Weights of a small multi-label image tagger.
Model: 4.7M parameters, arch vit, norm layernorm_no_bias, moe expert_choice, num experts 8, patch size [4, 4], layers 10, width 192.
Data: trained on photos of arthropod specimens (BIOSCAN-5M), 44.6 epochs.
Rows from block 6 of a small multi-label image tagger, named by matrix and row number. Rows with one number within an expert belong to one neuron, the router's apart. Each number is 500 + 40 x the weight over its row's rms, rounded and kept within 0 to 999. All counts start at 0. Numbers have three digits each.
Before each expert's rows are labels from the 100 images, of 14848, where the router gives the expert most weight on average: "responds to" is what is common among them. Only what is clearly more common there than usual is listed. The data: photos of arthropod specimens (BIOSCAN-5M).
# router: router (model.blocks.6.mlp.router.weight, 8x192, trained with AdamW), inputs 0-47
# up: expert up (model.blocks.6.mlp.up, 8x96x192), inputs 0-47
# down: expert down (model.blocks.6.mlp.down, 8x192x96, transposed), outputs 0-47

# expert 0
responds to: order Hymenoptera; class Arachnida
router.0:497614464501499516458439527522509541486526451467474502523564547503535559546493471568463463491535563449499519503499495527493481488457457555568534
up.16:436456557526563496507525484424525462529593541511506472489489477544423513476465534541538448541488474474471490484405473522458436530508546474487494
down.16:449502419503563531576491457543531411469518498433413439476492518516580469447579529549514502466432466441551531533536481500533487545496565526518530
up.17:531403503484514475542504521491483499452481456518542516454495514580455448531558597509409504520493541552468400434489558496536549488492428491466544
down.17:518565471503461508483442493473508554500464493519414450486501585467527458534504546528513541552497481529422505518560480557444504473591516465492510
up.18:496389479516465481538566507401490527506538579437451581475515489477502514520554507587517502470497469471544491534487577521483428439550506478497491
down.18:488528497540520497486480474597473510483492431502517494434498446507490418479486472526517530480475498569463469512510516527501445470486460551498485
up.19:505466585515479485523467478509500452525487486465445533456517506526492519559582517536522527428485495475447533524458532543549462504456454513528413
down.19:461590473497548459456495535485472468436563562524423524436480431517432449473530527521454409559621451498483506549536501534448479533514502476449494
up.20:594522489433529507565498472484556509470512488517496491472467516436474543517474633521450439514451565493449531550433511480541540509477463570435460
down.20:552454436540517497516470441429530457434480573526535505509528399575426502489490440519476499514483456527537475519528524470525535481436483528462542
up.21:499573482516539538478579550506458566523444511474522446508477526528541460536547460449475424441465522450551562441442490554461535453485495473475537
down.21:466433516507613500492448486460498520461474475484482501504442460431485519479499477428546515532506429529492494543495500529489522569498542510508437
up.22:482514585576450497449446448405518526516501477485460492415487500422543550476559543522502505506519523457525517486483481487502553485524539542510496
down.22:451479450527512502541448499481515464523461538478559444489461417493532522526462511516550473516474472500526496559500497502559600424569588552508451
up.23:472518474519490443519482451496505515532464433524506591478450537469519553471539588502542426457503518590503466499455507537561559464525431552554500
down.23:462483455472481495469499445438538463533555531466527553482456548478504453524450458514535540530485403503404486559518413564492450463507546433450483
up.24:512512470461520567537547488534551483456442479531475458453457509523464499501493539496472477503523501468470506479569521418496402507498494573529491
down.24:506543491556508454501530562517438529506483500479534518518472451499496478536550472498464458511587414538501490490469490475514569427511515500511499
up.25:433530451449515450519498516540463506451520508583424473542484565488443536472489472464511500518565517581421523475489568566573490439445490493459468
down.25:552501593504489534495520479471512517543522517497653474557453472517496463449433385497458478518522493572507468500471448505443527468449427443462465
up.26:505457495387635565534531508439556450499531449494556522531510518522531496478591502486548483534451497469523475511488549515437474457544532514551521
down.26:474470515521492441471521527478583466454509528493493512484540479505465522504445516502503596486506490507471507453531465451469469537490471428553435
up.27:494498444468441438543518459499499510536512508486498482496502525538549502558502508477514541461430494575550511553491521474514523471505464478484503
down.27:536541559545508463414494582532499499466417540520489421440526509506480516418525477448435493482546502465551401541488568527433523484525516500523520
up.28:450505548463512573474427494499510478519468511468444497428459511497522522552482502465526465556479485452533503543483443453508507463504503522580381
down.28:445471515494493523514496454529526515500438512535488472568530619445399559518488525525462468495501424544520499539485517499476553528514546468493501
up.29:531428501518517572533539482508477493492480455543490539509509494498535466457476518549484596461491575493475460550489560514538554452458511514501466
down.29:421535483490512501567482527452483537495537511538487508476493527526546463512476481479472486474571490521478420466528404596472558536521548496483440
up.30:570516484466452494399514548464485463432466455459496548450522426489420502454503442541511474469550446477486578569460558473489520531486515464519471
down.30:512437552546512511548494556491485556548482542560539554459459513445503570532551579515471530538463472424485475468551518573505569513469479476521492
up.31:440440511434485495531540421518446473472492427523520427516496490492495432559573493490469467488530503540426535508478514498499479568561504506595442
down.31:511473518541495540494431438429505447457531487453560553487534422532489532489483559521506497463472552524465510533525470494455571451495568531504495
up.32:508503513487506456462512548501474496485457520485503504484458556570523498545454468452490496442452481472523511503556518538439514456466516491507498
down.32:498505474451550546466480496586419506490516517480470485441486465452478553517462528519497556481538431460542447486513518503519474550543502523524515
up.33:447516518484460563464424437529499527486512463477499560463407529534545489493554466520523508494472431503516462480431513499535556519484534505513426
down.33:540473443423506557478550432590437487473411505538537461560530480545472512454517485559470455524472597512451493509471515561496496458469530511432578
up.34:504469509509513475503537436463530497553525555568475505468487461499468480471492567496492494555496516514476539439526414486475442567566546508578511
down.34:515466544493464466519545443507470488554506454445469530401526488522489500496470480534504412569606443454527424395492496534552450436483493551504506
up.35:477460461502491471517486516436524487437454459506462548480511451435510504519439487477425479490481558465557542508522506544472448532407446447471502
down.35:520497462439480452511480497499507540466605476494539490517497458502421534550553488420520489454538448551534469543548470474512543474499515495506473
up.36:516480519515502496504444438578511507438474434447528473561522533504539524408491438534534476506495470430412465494514513468557509475467431491530473
down.36:518455522512460568471583481459468533521517551562540463476434505473474496545555495509455478446605508492533432510509522448391516578520503519432465
up.37:623431494556492466451486487483585507552527480511456505489474559463465546540543532454522535501548492526464519494505474541497435490458533469500535
down.37:508478521465547553522499556531458514525536545527468490486515497526514438496507487491509432483429560530443466466511559498538503551488520478504467
up.38:525531508527505493424539451507435556456411546542479493471465464537487563567535523446544476462494533448537565489464524444473561536515541549520504
down.38:471437508544492608506542533498458574465528461483466574438479530537431459502445561562402438541540513527516478547566467481427537486499462555529497
up.39:472513542460440586455451464502519456448465486471516504464530481495514520475496441446522538533589493532499503523515468512528590422501417590476474
down.39:502448561577452536485475530455528523427456492538501490480442547559494515567486453478516479560520605441487588448424450469422411502497477469512493
up.40:501428454532432468529509467463523577494438483505426531536541544555443475491548556516490495494555469629484581475470453485553476451471531551454497
down.40:485471535446495565473472549508486496542535510480501496550466493485546442466516508466536523520452539533501492493509583506538492536498575452460454
up.41:530546556482528478563466495588468439558504578500513435483463444505555495434517481486491508505490595443516443504478534520517536424448512508462509
down.41:516483530487492505538538540547523556435477481531499484537522556499483481465527534539505445532503484536485480531552449528551539534478451543492543
up.42:423480467471533524534493494468469496472480484549382431450481489504578520491457512551434517487490517522548526450557473527468473476564541477552489
down.42:491452486493477528511490505541473510452575515492543566533496502560478558516549548568561488481535578508453542579453526488513539555419495480564510
up.43:486524490512497492529450536505427477552490497485430444527504580481555531549497535478528517504435509514495477478508539516474529466450501455549491
down.43:434501498523442492439502528507456533572441512490479561442518472467535400550482453504465517504496505450468499475572494508441406492510508506451514
up.44:464527465481503490482488566417489502496484499538429458476490515567530533511453504499568498474510547500540472467493515524495527430490486523561431
down.44:540505533479459461518525458504499495541454516521518485496436541522457524544567480535465466508502457455485497482503526505463490465445564371499525
up.45:523491446508442492469489570445574560483479481538538541492544460474461460514532570546520472495468431455470624389519533497511526503460490419478424
down.45:525475558471558490469463459542448455495454457522512509531410509496511507463512522437456508524513541584518536522500505508521503523527516508507561

# expert 7
responds to: order Hymenoptera
router.7:534534501594573491497529473494421403486553554438485439481523490590455535504511459534469456592522479474511530439493578516472499505482548457519499
up.16:436408450595528505518458479504530571502568504541494552505444510470490536486414480512520541538554540462476489443551467522501500406560506584514440
down.16:515488511438548440536558571451508509429485464494506510504503558534542473507539427528498484456454438471450487478497519405475437557549510441541500
up.17:451467506474468515547534504469516497462498524477507456519428511541489493484504491376528559498551480476514471504527568477502572530518482566519373
down.17:525408469512528547450576464477443502561486517471445510529567437512437441491463549485489559405574517508512502554476502559543503481488539476520503
up.18:479497607505544455502475568571551576490459511560447463543440518465570490527503584539529486618509469470485494527434497545461475466519583497470514
down.18:542554516462502540539497528477478438505490494494495516553498535463411533504567486449458512484439512532482477528515481440459505490518481546469464
up.19:559485499505488503437461483581465517572478493497436512452421500430500514495546512518547474571545559462473501406513468475457525512495396565491471
down.19:448493492490543522511559560495501489528501500503441455509590432474472516496453533545501531398473523481525444534455453518460497501526487477483532
up.20:451530536451470503520509495479505441511581483512488587510500443522528511544499526598463435492416556499557492467440499399479513458511510570463606
down.20:457533485542449495498490510499507532455473553511543422444527504540496508486457533527463601454444463550459596451562468626494530536464473529536472
up.21:454518507525559548489459512552520543553511523520542426496437417580506470524549513455514523486457579502502518486493541525480479479572387550507516
down.21:535515442601464491494514567570498531443508461514551580563536511454526521558489447461460607416443483548494470457573519478481564473471439515525474
up.22:423548514556431449564489524550478516487486488559453508502503534565506517433506505418452472524521503533459583547454472495460492506462510575464523
down.22:440460530420559563470481528460611503416506426513497481513501549466574510466535491539492548503472501516482494542527455492447475586457578499520452
up.23:529508489457478446443597463428579495513490567543492536510529413487503510480520570461528498475464494470463452497519485485492488491491527429546471
down.23:419509454533504507451517556597439561461504508507506478491498519444565478479528501511591478538554539552509529499530539457487468474502456488471489
up.24:521523489486508559434486521584446480562544469421494514507484450441483527458507524489540514485473549494480432486570519479513523509508546536501493
down.24:526536508494479519468562474492595495485428501483490513479514493557480536469410529523529554547480442505543509433482479515503548446491535491511529
up.25:503498515498528486449525420527541519425471501554513530504544513512518483476458472511441462514505568531460533575463534589530538504472428463436568
down.25:478502460474525517546446433479558556511502477535524514530459529488421433509468427512491519575533568552502476471516545526552515509548570505576581
up.26:478515518414570469497453500425507593580523458487560551533501489528575492481524461465487525452530527584510526472446551525564510546448442527496521
down.26:549460479481449542528501445515496490519588483497517462487511481516531552504494500557466557571470521487491558494407456470455514561502493550421460
up.27:491537529450529559504517482570513495477475506433537504427475495498469588469515576519489488484451514470462608476481474523506556481509502518508550
down.27:497483533490463464474525527536540533513550488490538487548477476478467494474462433415484555408468357506497506486473502487540429461531450526475479
up.28:490477486499521567504491452507441517445488548520410489473499516434500460531456477514514506499495504531443508599467500522508541511482497530509364
down.28:446529545516557444527515506470576533379472497493634507486589468435464471503467486454519523481473445466491475497468475405424487488432517570459488
up.29:523450469450504562506501403455468509474459545492435538519440481505443486443537488475571509506543496512533514471540558585489452483426496565565502
down.29:510479523566541544491470494546497483459534416457575522521484543608525509500506549535463481572495596473524484527527455505555463422567533431497473
up.30:488546550512539509458452524494520493515560540510447453497526461520526500501507492546593580478488557538494452539552569558471528432579521528420481
down.30:528562462448518472479521401500479506455461500458538625525548492490523503511483535536458506543545438493447470509499496500538500501531439536576444
up.31:509501454462500513410568559548443537497489553472569586484484557538482503502496527499484472473486443493465481444486582476521543488477462520500498
down.31:415522522502507464478480449481468400450495452483458523455466480425479489499458474573514550457425520445493549542474490526559442463529477477477520
up.32:484468491477524424552509535542510515577461406484478451511440487451446552520527536462496453458449470444508485499532583532435500436514466526511522
down.32:490450543470473502548507409460502496519527519545385546537533536482514501473489479451494459504558529485531504513497453469578518537530440447536606
up.33:435516557445463500458520535523424541410478478478466421514496473508562479518520455519475504433528488527535471492494459522463501528525506513533527
down.33:547515517522499467503390567528548548496502441497524549479546533500487522504550448434540514518538497529463486474528465442490583506488473472582524
up.34:501506498518511477470489437540470476467536559497488497450470500474451519545508477519507509488504505504398538464487546533529448491507544480544419
down.34:503542514472513515540482489496487458459509455516530476516476490464503461436497506515538584465524557523513474550462508548456534523513485501517504
up.35:579505495474512510521449441499505523481483505475563448502578545485451429512589532583584501447529523498549585591593460460509520492531469486395574
down.35:487527479521500445540544507482432513528550549484519486536524492497569557466493583510464488544428572469482440485504508501510487475515483505538494
up.36:528542478476524486455433498541526498441469510500545499483455543432532499588493463533562469503529549516437437499452493505512478496499453524506509
down.36:513488505412493461467518491514505425491501516503500500465548523468459501413493462494499466512534542446516434487600538588470530510471546540499447
up.37:507587450545494509479457539537432554481532505582499510560512476495501554459520414467499510471481503533452526481608483561451501447580469473468467
down.37:527497533454581440513509435481475442479489488485546439508531532482397445398500463522519529445472526506542523537477472490458487546447481516569534
up.38:534485466474437496460463452557488529513515560531494530511499503503488424531475547468530592428422560507585500484498518502568514522493486509484498
down.38:519434470420536512503486516443540454423519535575460557459604527498474542499450552547553481457535419478466548453492516512429567426500517531454559
up.39:448520542503497545499506502496426518495436507494451493480427481504537469488558548488397575429477491465545434513524507494417448493505482484493496
down.39:432527493535488532471516530551453564550458537504486490476456501484466447485558531468526479470418511492549544507521480570443401527515597496487521
up.40:545528566504467507389516483438532465479506482517468488447444497525499514439556492536466568501549523513480493525500510566514495530575470456477510
down.40:423493553502528445499571536500462481454573486538481542520547498478435449580499497526550510476487425467548510485477568487525551514488523511504477
up.41:502464511583461570466430492510537501540476413493464480481516517417496487452520485465540473522555501438510463490471448527467577544519461501484455
down.41:474494423465523524404526543474375515554471521468494546536519520488464471495514556482438524472486549531503469593427545500463469546511511485577486
up.42:463507427436486426537518456516551513552488535477491455554477544480553519468524514500521481528506456583489531570544524517546481523538467484481455
down.42:517444508529480512502518505548466486548480561501533574464539473510461508524506463487537427523509565557503488528560476538485551585496494468542486
up.43:531488529497436501566476444481514467496511495484530487541594465451510558432551465519496514429497597564500527498435536449487473430523574532524550
down.43:496515492428464486512546570436469585533558492444469456479486442516530457515477427439509406555507480481507526524450474498467455493432540435522482
up.44:504501618422513508491411494497437461538528497443464404503528473411473439434525594536537476507471442547524489507429513513428427523493507508514467
down.44:528478513548454514463450492457535485446420481512529502559408521522522455504540518534449564519508490547485522491474555523461536570498508535525560
up.45:530464439482549535409482569508469450509564498560506452489546520495556483480488487509488537503493543488533386455451490510520518568539453520423448
down.45:501514588487524440553511422468580493476518482493419577450452552522495478480523497462508466487499513516561533500558471514475433493508521551488531

# expert 3
responds to: order Hymenoptera
router.3:524470544557499549536511488552507493563500485565520494517503485465512469501549503461552564496484479455487451522491540457458519562518536423504479
up.16:470530469553482464494540481482470477456457417531566528480427533441560526491500495502463474474549474441494532505440516499462544502491572535460544
down.16:435508467452519531502471523459483533600467595523435459504440445537494461488510506501551477537449486560549520515532532548490454419467570543538501
up.17:569468494506500546513502517489463397464497580497525592542488460481503422419457481503471511524508502507504530479470531410466523548617452437514506
down.17:492469529480463479507507526418447542503503560494486433532438506435485516487465527601489535468514557476534443478468487481516518476489504508543482
up.18:564415522591463498470516496521513549509488454508513467585463500532524466513499510533478452510526489439490513452437505537437534479470492564527483
down.18:460439536516484567494503485582508467507505470420519512436491497440548485504497502480526519444611527564469476441506473545574503450521460562483533
up.19:483431483462538503505528453512441532486496419510485477524593536430482585520522519504488499475592500541506512477479473552495513452476460439476534
down.19:474498600523523516501550479523515501490552536444493470493478481553406485507505408458495501468449555500518560515519472419474525530488487443461578
up.20:466540461504547488503542524500515528485518518562530516553483559505558522488474483493469583548508493522514460448496464535529499510456524499459466
down.20:531526458508505509449503508529474534537564473514477502518447489523475539549500565468469452494501465468510428534554506534452413440534499537598507
up.21:491605503430489537587486506457501489522449447484482536507451543569511483480503485485423551498533509488443552558486475507535572518514483493482505
down.21:470458473574474495555506511466513465494479524528530500544471470484433538521516495516511628453518530435503536483444632548541400533445479470566508
up.22:532461479480524492435573492526476483496451491458493582544475560439505510503497502471554451487564524518487472522473574470592498471546464532499550
down.22:484528524494417532531463469450454552503541438486571449496519489523484502463510497520453561469490454450512482525543487462467542572410520496482509
up.23:509404537527426498510479485430549461499436491446421477504503482464485531476546472487532449496554501534512583528436515529593517500511493398496557
down.23:527509369471517557571507482553464513526616523459472495509495542543537503411461505510468431521547435519446482453524510504429529548485524524509488
up.24:494543467377432457499518515543508551507508446500534516490514495555490486420509557508459536501431479457491559461492575497472544479543460534468423
down.24:552537500517474513459480478586555509466446549494533429582507544465485487550528488525564438499553502557527516477448558483462508556448501497559531
up.25:498581540531501527527493521485487508552422534489418530465486518580480535487540583514500510533464529485471578454453503548559509492504533447429502
down.25:534463502489440462424569464463556525507509473516472513529457562478541532502522522485418533445492572516496504470544438549521481485533570582439509
up.26:570494468532535483437495502500588500549502517529486487480487499498490516510473489432483479471520478479460554502559548416438522487513484563546492
down.26:475526516405499465530451437501529561498447527491539543519503524441570575558529562518518489528474470433473495477462461532531453461535467435453561
up.27:533474474380576458540467568483539485512492515581529443563547494485564489477479531473473556492467472519538478474425542482523534463491411501520513
down.27:512518557594535634511529516449477502526464455438554455442519422478457485446528523489461518498523499493488461394504389506437504492498515525499487
up.28:496559530536438529507577459541554548505519533536549513508474577501474437495456511520508486538464449479522515609501445548431548502532486522544490
down.28:506505517490517507494543539535463530482495520547475532486472532522577492509496460524462481460485471471486490500427475485529457502410602497557566
up.29:563490497527443533467537560537545458549479457467475497529505549476490600551493478500523562504542562536505565541458536495521479508550473523486505
down.29:446485405482514506508496466492508536487440522519563535448492490461508528564416491565503485534589498512512564490537482493485415470499427522531480
up.30:481459559556462568487584503503501528462573551502493469507504550539510500491518480503470462509449559509486548515483467461547511405548583531511502
down.30:497475546457484527534453477416548494533480497457533491532412491569500503558459544506561496516534523541455448518623503496540516489458502468484550
up.31:525505507464473474563446514485519378534537487512530511485567544490434519480434464436462450437494542440512540435568531516573546511490494544506531
down.31:548491436462495519552517580447440525489465473459520443553388530525503479562520424554509472544481441568497398502478514549494502487568510590498569
up.32:512512533429478484494547524529481491494507504568549535489479527564465457483492492496417536409499545498493542540436552524554577491551501522466491
down.32:508557521514518472535541407449499463431439452469450458526495507481558548516470475473596569423465482462504513431487511423433491469541515476504500
up.33:521467453425500501470558522412540440518473458540477440473462456428398520472482541547472456420492540478472483477424539516523528531541502516470480
down.33:459525423459484518478506521449485470529473504432501480479505463451495544468543524461491515512506531489439516587553512535475528539470509454547510
up.34:438551555563461520581488500491458522493493425550506440542449571439550465484500488484505563524533549473532487486533448444496535481476499501504545
down.34:568510474494519501452460528480513465498490523488469568516503480569538503476526476517419471510515445541512514547487475557510471512483529490463485
up.35:521474566429500445473450531504491522473443528502471457490516496480492505568563493488531471516500435467473546529542457486443482550537508501458540
down.35:510519531512487421485437501543459444531486505483594456454530530504538550441485475514566507480488516448463488494455633516526492427509506414513529
up.36:492523557482534576537476490475515478472504517476513488454506453471493474482445493502507503517504467536505490533509480429437484527588503481444515
down.36:493426466568498463449447513572505482461518542496509540477455502503429509460506517565442404549532558489466495522476481480513507495509528462561520
up.37:530493552487526494487472481495476585468507512495492524479446511537497426538484457507512453486453511578529458511453474488474511599535491451530460
down.37:449528501555542459438554517526570398466480496511545479511563501507465591520507424512520543505525475513559463512555525520488494391477423568528479
up.38:540442604523554425459487429476409456456458449510480461540440482525487491473465540471455494526541449496451463536484459509509434499438477477529414
down.38:528483464544468527460580501505508473506563493524528515512571542527476527464508499491536500473543463496458550479489541515542492439559464523521536
up.39:478386472517471534497548565467517527495495491465538499532542476535503495472575454541395535515490445488529550445469511534513551495489483463396471
down.39:506525570578481579568467532529508492525552510499560424465481478505471510455478501461513466457446447527557457549470441491483474503537496523495474
up.40:427452599495495493488481535454457491434511560478509491478508554525515542542499530539503498510506528508451515519517539508480509493501494507491548
down.40:525461579493519468456490525504561500527484477476494565517492507513454498496504463498523571514518510449506464465426628463500467505565484548494510
up.41:495475474550584443441549465381515515490493431510508464511444472483540455440543513491520487531488500509527557455485504494479427472536521509460472
down.41:521542485482434549503528426548411510481467510499495476445572495583511455491523514492481545433514504504525520444462435542499511440487489522513399
up.42:546478550495466547533558424563532515456502491484506457478504473469539477486513488531495466413492467523567435482567437535448490579479508598566517
down.42:432498532567590514460495474565512484500480514531525454475480533523405459519477407490554537428504575458465552425480490594479492486572558496484535
up.43:511521520468483510454485575531471456441394509450499522519472491532439484544548517639496521508487505478587524503484534469595489469496468462422476
down.43:480542478522451468555485514444476497452518523498570464535537524484436525471493491490515490448480469502533461534552541536394496518500484477513484
up.44:593502510554510543524508556523498485427573525504500475453512493497490544505508511429530452476587564477438515529518510428481463548515475540408480
down.44:536448443499555450509487482429481467493405475479496496547500506435532489468581513514520541526484483534474519373517430456532565479457528477427462
up.45:437529490481527503489502344522486470485549526510468442504519460515518427455537502547520480490371438497481512520546478494563552500461497549504504
down.45:525487500453491465509456569413548465474547545570487504478543521510481489538499501556517452508595492480461473478480486498558503430515535494539433

# expert 6
responds to: order Hemiptera; family Tropiduchidae
router.6:467488483450518499514461525447528486470468488508466467526515488526479456458530526449451499443532520524554464558508562504511470498450498514472407
up.16:494544499524507481606530434504469522527421568498515552490463568479575474476519503449524461503463501547542542466563451460452531461536498520472452
down.16:467485475484493539470476490526517481536490481488497521495539489520445435564543511580504578468442569417436484549524502517483461487512467448554428
up.17:466445496502504518575520457531530552498457507457508521514551450574489535484504432508553530467460561489469533592488488434542501538526522539526480
down.17:509501499543558466494497501443556437460536496450516518522524454471508501448574478466459497480486491493529477430468473522592544471492510458555520
up.18:448489544481443542497453439486485482479484538514484419487464488413470553451492420506506537438486495504469458512553512479466501448507534497408507
down.18:514446502504531507449509456518420550472540495468453450476493539525507458503518473530508486463461512556448495530473515513474510479484511487482410
up.19:562431525512426496499513423505571430507580458496461420487478438514518464495543549513539507469567508546524508585519454448457450444525470613510507
down.19:475555477491533529522527503562486493537508500500500465510511515400439528444481512518487519500502450491549507448488498505536519490596519482551500
up.20:557449508503535484492492508419494507447574510521499517543539454535533440503510493469509531493405546532556541514449511494507493480565473495458499
down.20:514499511523446417508478497513540478424479448534487515515522487510497505473499492514470523527481499500421528497491454540539434476510505526534504
up.21:475553550480506527537474502484449470489517466500490444491505530592493413586446481553491468476524466487502452465541538449421547500407443441578538
down.21:472547435452525449525515536523448528493465487436552525492507511479509498502466476498541457520467580561477475547527458504502477556475551529427517
up.22:411548442449561471440499519534512489543456557471534518600431471480454469516449528520528476480496551514508487491520523538462541509517462404500533
down.22:579473464494435461580448464519471547547506516611565500457537543546480507513570479461514511462458481527521545484466487478538465497498510547521497
up.23:479537523484498494432496441467544547537464543445489463486486443537510566526509435434486522465475514500522565477553382508413508470545538528487450
down.23:540489473481511486444519470510406497504507521543503543473495485449429470525480484541474487426437441499524417493501483515537495447568481493406494
up.24:479539553546493399569511480496485478450564535506445566500452468511436473514553485527501509501518543581507507585573548520478432410505494435511499
down.24:561495483458526547512494461540512483452469492449478480476501400480494476551429519425519467450448437563494575575516472531534498525479529528469411
up.25:552500501553474537517478446548489507443509559545508490506550450547519406482580528481549514544449398492513463500475473504526556461509509472492458
down.25:533478503474449535461484545555510437504424520514555523474589499551504540525496458522486523508474501503539455529500511490512450538446535502571549
up.26:492481532418494457509471428504503513545473384471527443482568485577499494547534534519463568465439514517465521541455561499526524499521504469478540
down.26:517496554463499477513554501464496425458479513484488509508461460449544539519501520457528523426483467487504543499477467455502491528442454555579529
up.27:571557512458502483507506523496444504523549575488487437503525495448449554503469446552508490455523433398513505466499531522521456471488460494513463
down.27:444464503528505463505479529516471487475518483484538515467528494547483482498503497472514480490568489505452463492488529498417565517514506582534489
up.28:524478480479479498436525545530577481558477475524583513461425531495573563546497447558562488405491472438471611483529471534409508476494539509529458
down.28:474504472515549483480550456501480513496461555513523524543535451476491516527466476495512530485522575549522436497516539480623513448559502542545556
up.29:522601490499520511512539487505586450484464519603470489532461453565426479512495547520491465481472571478511512451488544496470502584442505467484529
down.29:559462543494545510498438478475502474520523485478486494475470449560487429497430460493627517479528412497531484501459467566467505409518446595463485
up.30:425535515429565495503521527487487411489469500452536451417450479567504432534503506495493496470456453525460511476450485489505494475482557460507497
down.30:566553549550522508491424541484525566534496467510529519505527468459476520449522481517501485542496514412448497468543458551465519456574433421427512
up.31:541498506457531457523508486437479452479562484526495487468485518533515561450513462494583477543539447602506545533463478502521397555428469505581473
down.31:445575531522500546509475518537530509487480506504550545563503581418528476505573537565446506511479466544472541550484439465481574544462520495507594
up.32:560492425520458506496508456530507469488467477483548444519448487481443525476503551430527462517496478506480491563551491453461467441557555541557493
down.32:427456548473464537420500527437458494524506498556481493534438464493547488473458412515492542589483467595494471494468499514517581524593496539474474
up.33:519451473492509487457504541452493556516571502492466521519502484523514505518467434547452522454466487497512508491476511418515487466553566524565463
down.33:478465431570482506535500445466562545532519413475462456514539498445590528494529446460473467507443510528557534513567506546557471531505445516523483
up.34:496462503528456572539463441478555458540500538502478513414503502426465485529539517556416467520451530485528524506535497433525511439503482574526522
down.34:472504556446521452508489498466502536507547477499535520528591463596456554453454520530506490468519493488521478570518498478500575487537508464391450
up.35:438538532562495531508444477513458498507506436550452542608517483475498426553455471554564500509431574549484485508551403578464541601432518565519575
down.35:501517505439432507496483535558476573503467505479536485453476459445483510485469485469501534527468437475533472464492502576518469468514557591463420
up.36:480576502491541533482500477533527402515481505462467552550567496542471523502512512501453493496570511569536545487490450422504524505537419457527480
down.36:538503458465438458539496542472516515485478508483580539517517595473531462499434546527523531468531486517512490465485517544510526493488537546555554
up.37:431554514492520490544421510469498526481542533468515476471543471483486506511503481537490545462526512530481497528565450470443497587516513447518476
down.37:568531471539468490478517466560534480460552449554472498475429510475496484483529534555494505468525466497495501476484441493534465442499482562461571
up.38:474477517482600509512514426499605507444551500453521501473500517548526545467538536430477566524506506516578527500416500483427574419428538516508501
down.38:486457438527479474520550495498506479495509532494451489473506548518521537554454483492501463552485501427465490507502455560515425441578473455494499
up.39:473491476541467505498487464536574576573495460551514538543462503495412514424508535458504561532448515467488486500518504521608531503537511575482489
down.39:534415548504495530533486501525543501497520550483504467481488546418546499496540572482492540533544491422442485473503406514428513604547461499554494
up.40:493515442511448469452542432515561479483463447486517462551487457488470457442469474452534571380522524493504557528569442463458494504483512480472529
down.40:533509536470521470440550585430479548582483519498526540441537548469531504541511495513555460560473518535488508510455547497454431535579542538509512
up.41:504546538544527496456501527510514575523496531489560541520403562495488486471441492527455512466527499570479500479488502493508507474412500467562499
down.41:452501533507472548575439526456446503525524536496485565503486496605500549444552492517496483496481593444508483447492499537472502460451521488434490
up.42:454494503535499505533407441494501409485413567565497502531492504366482480476544576459421489469542451563539511464423606505487562439551476504545565
down.42:450478504509448554514543515497496552542554514451504529493455516508514445399532496485430530505524469474434535506494481528470514488431508460419469
up.43:468552471489582465499582453422526458497515464471491470519555503504529522492463608495502515490498501469467550455477566552484533520507445506489533
down.43:543492433491546531467494512483603528469489490466479479424459552555472515546480478545533466489481538506521419492547535500527468481585543548524540
up.44:499489492502490465456443489500431535508448558516451473463476588517533498461474496456547481484527465462458461515481495535491483499456535482470510
down.44:431469505432449452487503558497400536499564492358520459522472515514464557443487553414528489433467510501482453409539534522523538565439487507495500
up.45:494467453523542529529490516494514535508484567464491544423528521539392483456518530469453450506556491506475515520542567561551440471528480436399513
down.45:541446477502476589505512488547476568499539508431530496510483535609469461529486493472479506460548462509502437520540530546516544512452469484534507